python train.py --encoder_arch="swin" --model="image VAE" --dataset="retinal OCT scans (Kermany 2017)" --train_examples=49215 --image_size=48 --crop_scale_min=0.5 --horizontal_flip=true --translate=0.06 --bottleneck="kl" --downsampling_factor=4 --encoder_norm="rmsnorm" --encoder_norm_position="pre" --encoder_activation="gelu" --encoder_mlp_ratio=4 --encoder_head_dim=32 --encoder_fused_qkv=false --encoder_bias="none" --encoder_qk_norm=false --encoder_layer_scale_init=1.0 --encoder_parallel_block=false --encoder_inner_norm=false --encoder_moe="top_k" --encoder_num_experts=16 --encoder_moe_every=2 --encoder_expert_mlp_ratio=2 --encoder_experts_per_token=1 --encoder_shared_expert=false --encoder_patch_size=[2, 2] --encoder_depths=[6, 6] --encoder_widths=[80, 160] --loss="mse" --latent_channels=4 --decoder_norm="groupnorm" --decoder_activation="silu" --decoder_weight_standardization=false --decoder_widths=[64, 128, 128] --decoder_blocks_per_level=1 --decoder_block="basic" --decoder_attention=false --decoder_upsampling="pixel_shuffle" --kl_weight=0.01 --residual_init="scaled_by_depth" --optimizer="ademamix" --learning_rate=0.0006 --beta1=0.9 --beta2=0.999 --eps=1e-08 --beta3=0.9995 --alpha=4 --max_grad_norm=5.0 --magnitude_pruning=0.7 --max_steps=12400 --batch_size=64 --epochs=16.1 --lr_schedule="linear" --final_lr_fraction=0.1 --warmup_steps=240 --weight_decay=0.1
Rows from block 6 of the encoder of a small image VAE, named by matrix and row number. Rows with one number belong to one neuron. Each number is 500 + 40 x the weight over its row's rms, rounded and kept within 0 to 999. All counts start at 0. Numbers have three digits each. After the name is the row's rms in percent of the matrix's.
Before each neuron's rows are labels from the 100 images, of 14976, where the neuron reaches its highest value: "strongest on" is what is common among them. Only what is clearly more common there than usual is listed. The data: retinal OCT scans (Kermany 2017). In brackets: how many of the 100.
# fc1: MLP up (encoder.blocks.6.mlp.fc1.weight, 640x160), inputs 0-79
# fc2: MLP down (encoder.blocks.6.mlp.fc2.weight, 160x640, transposed), outputs 0-79

strongest on: finding: diabetic macular edema (51)
fc1.54 108:500444524500442500500588500500550537389618461500500500500548500500552467500538383500500500500449577500500500500540460500500500500500500404500500500549500500566596460500500554500533538500448556500500500455500500625500453500500500500585519552
fc2.54 117:560500415583500500544500500500500561500500500500500500450500500500500500500500500500500500567539500500448554500500500434500500500450500500441543452500429443500500500500565554588544534389500442500500551500591561464610601559500500500456447539

strongest on: finding: choroidal neovascularization (71)
fc1.375 097:540417452578449343500500500500500500500500500500500414500500500500445500500500611449500500500500451500500500500500500500500500500500563559500500500500500608500500500500500500548428500500559500500500500553560500500461557602500500450500458500
fc2.375 114:431500538389562500500500562500500580500537500411500500457571427441500533573500456500500544600446500421542500568500460556500561559500500500548500500425553530500500500500500500448500592548456500500500543500500500539500500447500500442500542455

strongest on: finding: normal (80)
fc1.434 130:500439500567500500500500459500500500564500535547500442500500500500411469500500627429500500383500447500500447541500500408500500500500500544500500500500500575585443527500459500500445453500544500500500500574570500500500500559569500500500500554
fc2.434 172:443461531408549500448473542557448558500517500426500500467563441461500534550500449466448547568461500430555531570500451546500550564500466537500500529444565547500500500500467500448500580540468500468500536500500442536500500461535543460500564449

strongest on: finding: diabetic macular edema (59)
fc1.298 060:500500556500500500500500500500500500500500379500601592500500500500574500500580500500567500460604500500500500500500500544402500500500500500500432500500500500608616500500500582500500607592500500408500500500446620500500500340500500500500585500
fc2.298 094:500500500570500500500500500500500602500573500423565500500500433500500500561500500500500500602500500500500500500500500437500567500500500500500500500500414500500500500500565500500500500385500500448500573500595575500602588553500438500500394500

strongest on: finding: choroidal neovascularization (67)
fc1.422 099:500540417500500443500394446500428500500500500500500500500500500565500500385500627500418500500500437500500441500500500446500500500595500500500566500500500546500500500500466500500500500500578500452500500566500500415500500566567500500372500500
fc2.422 051:586500500645500500500500500500500500500500356500500413500500500500500500500500500500500500500500500500400500500500500500500500500500500500500435410500412500500405500500500500500612500500500500500500500500500500500594653500500500500500397500

strongest on: finding: diabetic macular edema (51)
fc1.327 082:500500574500500500500500588500615500371500500431414500500500542397569572500500400500500500500500500500543500500500500534440500500556500500500500500500500500500500500500500500500573565500500500545500500500500500545500500500500500451500552543
fc2.327 060:500500500624500500500500500500500500500592500500500500611500500500500500500500572500500500585626500610500500500404500500500500500500500500500500403578500500500500500500583500500500349413630500500500500500500601500637598500500500500500383549

strongest on: finding: choroidal neovascularization (63)
fc1.372 151:500500415525500500449500500500431500609500500500500482565427500549383500450500500500577500500567415500500500500500500464586500500500560500500549500500419500500500500500414500500469478500500500500557544500500524393417551548500500500500500500
fc2.372 102:500500423500500562546500500500500591500563500428569555439500454500500500567500500500500556583580500411500500500500500500500500500500500500500573500456428500500500500500565500500569500404500500449500589500594500500586585584500500500500432500

strongest on: finding: choroidal neovascularization (64)
fc1.66 117:500500500500569420453500394532500500500395500500500500500500455567422500428500620471563500450608500500500500500500500538500573454500500560455599500500500500500425500542500500500500451500618500463500500538464500369500563536562500500500500458
fc2.66 106:500500440618500542557500500500500571500500428500500500500500500500500500500551500500500500612558500500446500500500500406500558500500500500500500500500433437500500500500580559500543500400500500500500571500583570500628583500500500500500413500

strongest on: finding: normal (86)
fc1.475 089:500500500500551414500500396500500500500500500544500388500500500500445500589538500500500458436542500500500500456500534500616654500500545500452500440500446500389500500500500500500419500435500500500500550500500500500445500500593500500500500500
fc2.475 146:582546500601500586557500500500533500500529457500540458500438500545500500542500538537530500538548500549423500500500500421500500459466500500500500397500425437500500500500567540578591428446500500500500500500541565500567598500466442500500417572

strongest on: finding: choroidal neovascularization (61)
fc1.96 059:500410500500500500500616500500500500684613500500500500500500500500432500500500500406500500500500500500430500500500500433500500500421500500500500500597500500500598500562500500500417500430500500500500500500500500593500500586500500402567500500
fc2.96 122:437500500405541500500500568500452575500555500396500590500597500418500500554500500500500566600500500410611500500500500567500500538500500500500500500500569500500568500500500500433453500500546500441500593500500500500500451537500552500500500439

strongest on: finding: choroidal neovascularization (65)
fc1.468 079:438453500500500500555500387567452500500500500462500439546415500500500540500500653500500545500500500500500500500500500459500500536500500500459500500500500500500344500500500500500500500500603500500500500584500500333500500584555500500500445456
fc2.468 062:426500500366500500500500558500500599500500500335500500500584415500500500598500500500500500582500500401500500581500500500500560573500500500500500500500500500500500500500500500500500606500500500500500559500500500500500500500500500500500500500

strongest on: finding: diabetic macular edema (38)
fc1.588 114:500500415500439500500500398500442500460500500500500500500500500562500500500500500431500500500556500500500500500500500386500572500500617500444500500602500500500500500500500500583500500500500500500500500500536500500450500500573500387500500500
fc2.588 149:583557459591530565539500465456500548500500429500549462473446469549500542500500547500500466548555500500430500533500500417500552462500552461500500442500417439500468500500551543567576500432453444500500500500573548500573567500460446500452428542

strongest on: finding: choroidal neovascularization (66)
fc1.266 060:500412500500500500500500500436500500380500500500500500500500500500500500500441607580591500500500597500587500500500500500500500577432500500500652436606576584500390500500500500500500550500623500500500424500500500500500500500500500500500500500
fc2.266 108:439457500426500500500500500566500572500428500432418465438545416500500500545500464500500500500423500434500500572552463500500500554500500500500500540436544548500500448500465500500500644558425500500500500500500403500500500435500580454500592500

strongest on: finding: diabetic macular edema (63)
fc1.395 104:440500500460500500500500596532500500649625464500576637456500500403500546538500436500500500500500606500500500500430500546500429500500500500500500500500500500547555500500500500455500545500424558533561500500541500580500536500443465500500500500
fc2.395 086:446500500366570500500500558500425584500553500365500555500593500435500500500500500500500567611500500405602500500500500500500500500500500558500500500500500500500500500500500500389500580500500500438500568500500500566500500500500500500500500441

strongest on: finding: normal (78)
fc1.7 134:500500584466500578500615500500620454418500500500500522500500500482500500539500422535500500554521550500500500500463500570500552530461403459500500541500500500436500500500500500500548500500500595561500436455450500500500500390500446500539554500
fc2.7 056:500500500372500392500500500500500500500500500500500500500500500500500500500500500500500500500500500500578500500500500500500500500500500500500500500500622500500500500500500500370399500648500500500500500500393500500389382500500500418500616500

strongest on: finding: normal (81)
fc1.518 088:500500500535500500422500500500455500600404500500392485500500500527500500500500500500588500443500500500500500500500500500500640500500500442545687500434500500500500584500500404500500572500500500500500500500500500500500592500500431500500500500
fc2.518 098:596500500636437500500500440500500500500466500562500449500415500593500500500500500500500500457500500500398551500500500409500500435446500500463500439500441461500500500500548552635558500442448453500500500500500500500590597500500500544500500551