{"encoder_qk_norm": false, "encoder_patch_size": [2, 2], "latent_channels": 4, "decoder_activation": "silu", "kl_weight": 0.01}
Rows from block 9 of the encoder of a small image VAE, named by matrix and row number. Rows with one number within an expert belong to one neuron, the router's apart. Each number is 128 + 24 x the weight over its row's rms, rounded and kept within 0 to 255. All counts start at 0. Numbers have three digits each. After the name is the row's rms in percent of the matrix's.
Before each expert's rows are labels from the 100 images, of 14976, where the router gives the expert most weight on average: "top examples" is what is common among them; "place" is the part of the image that holds the peak. Only what is clearly more common there than usual is listed. The data: retinal OCT scans (Kermany 2017). In brackets: how many of the 100.
# router: router (encoder.blocks.9.mlp.router.weight, 16x160), inputs 0-79
# up: expert up (encoder.blocks.9.mlp.up, 16x320x160), inputs 0-79
# down: expert down (encoder.blocks.9.mlp.down, 16x160x320, transposed), outputs 0-79

# expert 11
top examples: finding: normal (79)
place: top right (46); top left (34)
router.11 125:099090147109075127156156110161138131149130107152104136146122131097142130143159106155139146154134139107123158120098149111152123148103153138079098149140150155171154114137119118088095120134159146118133156106163137173144133156087142101146133163
up.19 083:128128164128128128079128128128128128187128128128112092128128128128096128128083128128128089128128128128128128128128128128090128128128128128128093128128128128128128128128128089128166128128087128159208128128128173155073165102151128128128061172
down.19 091:128128145128128128107128167128128128128128128128128128128218128076128128128128128128128199170149107196178128128128128168089128128128128128183128066128128128128128170128128093128128087128149128086168162128128128128128128128128089090152128084
up.20 157:128128167128154128082128128128128071235128128145128128128128128128128128128128128169186128128128128128128128128128128128104128128128128128128128128128128128173128168128128128128128128161128128128158128128128168197109166094172067202177083131
down.20 199:128171161128154156128128164105158128120174128128178188134128128081128128168128149128154128128128128128090128128128128128128128154161128128142128113128080128128128146138128103128128128167108173128148128128128128132074128106118083087144051128
up.21 109:128106128128096065128166128172128148056154128128177128128128150097128128128128128068128128149128143128128128166128128128128153128171174152109128128128128128128128091149128128128128128128128111152090128103128113128128053128094128042128128128
down.21 067:128095128128128128128128128094096128128128128128128073128128128128128164093128128128128128038128128161128158128128128128082128128128128128128128128128128128128128128128128160153128128128128128095128128128128094128128096128128217128128128078
up.22 078:128128128128082128128163128155128128128128128084128128128098128128058128128110128128209128128128128128128128162128128089128128128128128128128128155173128128128128128128128128128128128087128128128128128128163078184128128166128128128128128128
down.22 075:128128128079128040128152128128128175086173128128128139128190128128128128070128128128128147162128128197160128128128128128128128128128128128158147128201128128128128128128128128128128128128178148128164128155128209128128128128128128097149128128

# expert 1
top examples: finding: diabetic macular edema (74)
place: bottom left (50); top left (27)
router.1 109:157156200150121144131161203126135109176146121129152177110161112117128140125116110168130107104142150129113100106125142112101111094159132152166118130100146101162164146110115162136166124149115125158099138153129158155100163136122087120139088151
up.19 059:128128128128128128089128193128128128166128128128128128128128128128100128090088128095077128092067128128075128128128128128098128128178128128128058128128104128128128096128128128128128128128128175128165199153128128128128128128128128128128128180
down.19 095:128093128128143154128128128128165075093128109128128128158050128128107128150128168128128159128128128128077128128128128085162194128128160128128128128128060128128128128128106077167159163188093128128128095128128082156128128065128112128147128128
up.20 093:128128128128128128128161128128128091128128153128128128191128128161128095097128103161128090095128128164158089088128154128081128090128098128153128128128128108091128128099128128095128128128128202161128128128128169083128128128158088163128128177
down.20 136:128128128128128128128128056128128104128074128157103084102053128185107128128128151104149106093104128128097116128128142099159128128128128128079128144119128128128094081128128128185128172169077128128092128128107096128107128128128128159108179128
up.21 085:128086128095128128128128160128085128128128128128128128191128128081083128128119163103128128104128104128128098078128100128128128128146149128128071128128128128153128128128100052128128076143128128128205128128128220128128128128141128107128128128
down.21 101:103128152098161128106128155128128128128128128128128128187175128078104128080128128099128128128099128128144093128170102128138128128128128128128080192164128150184125128128105089081128128128128128128175082172128128128067033128128128128128128128
up.22 099:128128128128128128082128174128170069128128128212167097165087128100128091128128128128128128128128128128142128071128128153128128089128128128152128128128128128128128169128128097078128075128128128128128128107085160128128128139154076128128128187
down.22 117:128128128128128128128128128128121128212128057128128089128129128177085128128128128128128128128128074128100113128194128128128128128128128128064128152105148128128128128128128128128088192170128128128128128128128071128128156128128191165128135128

# expert 5
top examples: finding: diabetic macular edema (63)
place: bottom right (40)
router.5 105:123116086103103106128167106155151104086114158099163106160124125124139143104144078127148140167102122161134162154132138124106165141142100110117137095114112150115130106085138100163152108141128149127101092103141112123105109092096101111104121133
up.19 129:128128128128128128128128172128128071218128086169128196128108128167128128096151128152128090128156128128128128094128128128093092098111128128193128128128209101128183128128128100063079078128128128128128128109100128128128128128128096128128128128
down.19 104:153128128128128088128166128128128128128128128128128128128128128128128128128128128128128128128128128108128193128128191128128128102128128128128128128102128077128128128128128128164128128128128093128098128047128129128128128128128128129128113128
up.20 121:128099128128163128053128183156128086161128084128128128162128128128128128128128128114128128128128102128128094128128118128128128128154128158128128128088160128128160128128128060076083128153128128080128128128083128155088128101128128128110146106
down.20 116:128115094153086128128128072128092128088128128128128095128183128143128128058187095128122128128128128128128171187128128068128128157128128128092128128128189155128128064128128185128128128128128079128128163128154128128128128128135128128102128128
up.21 088:128128231128128128128128173128128128128128128128110060128128128101128128128106128128128128128128128128128128128128128128128128128202128128128057125102192128128128169128128128069128128128052128128128095128128128128128105068128128128193128128
down.21 117:128128128128128128149128089128128128128128128128128128094179128157128128128128087128097128128128128128177128128128128128158128128128128128050128128128128128128151128128128169128128128128128128128094128121128065128150153128128175128128128128
up.22 139:093128119128188128111181158128162122079186164128128128128128128004128128128071128128128128140128128128128068128128128128168163128158111128128128099155128128128128137128128097128128123128153128152167128128128128076128120119128100128128128170
down.22 166:095173128128120201141181128128128146128128149100128180128113128095119128128128153112128128064128128177128096132128128148128128128128128128128136128147099128128128128128144128116163128128128168164156128128128147128063128152128128103166078170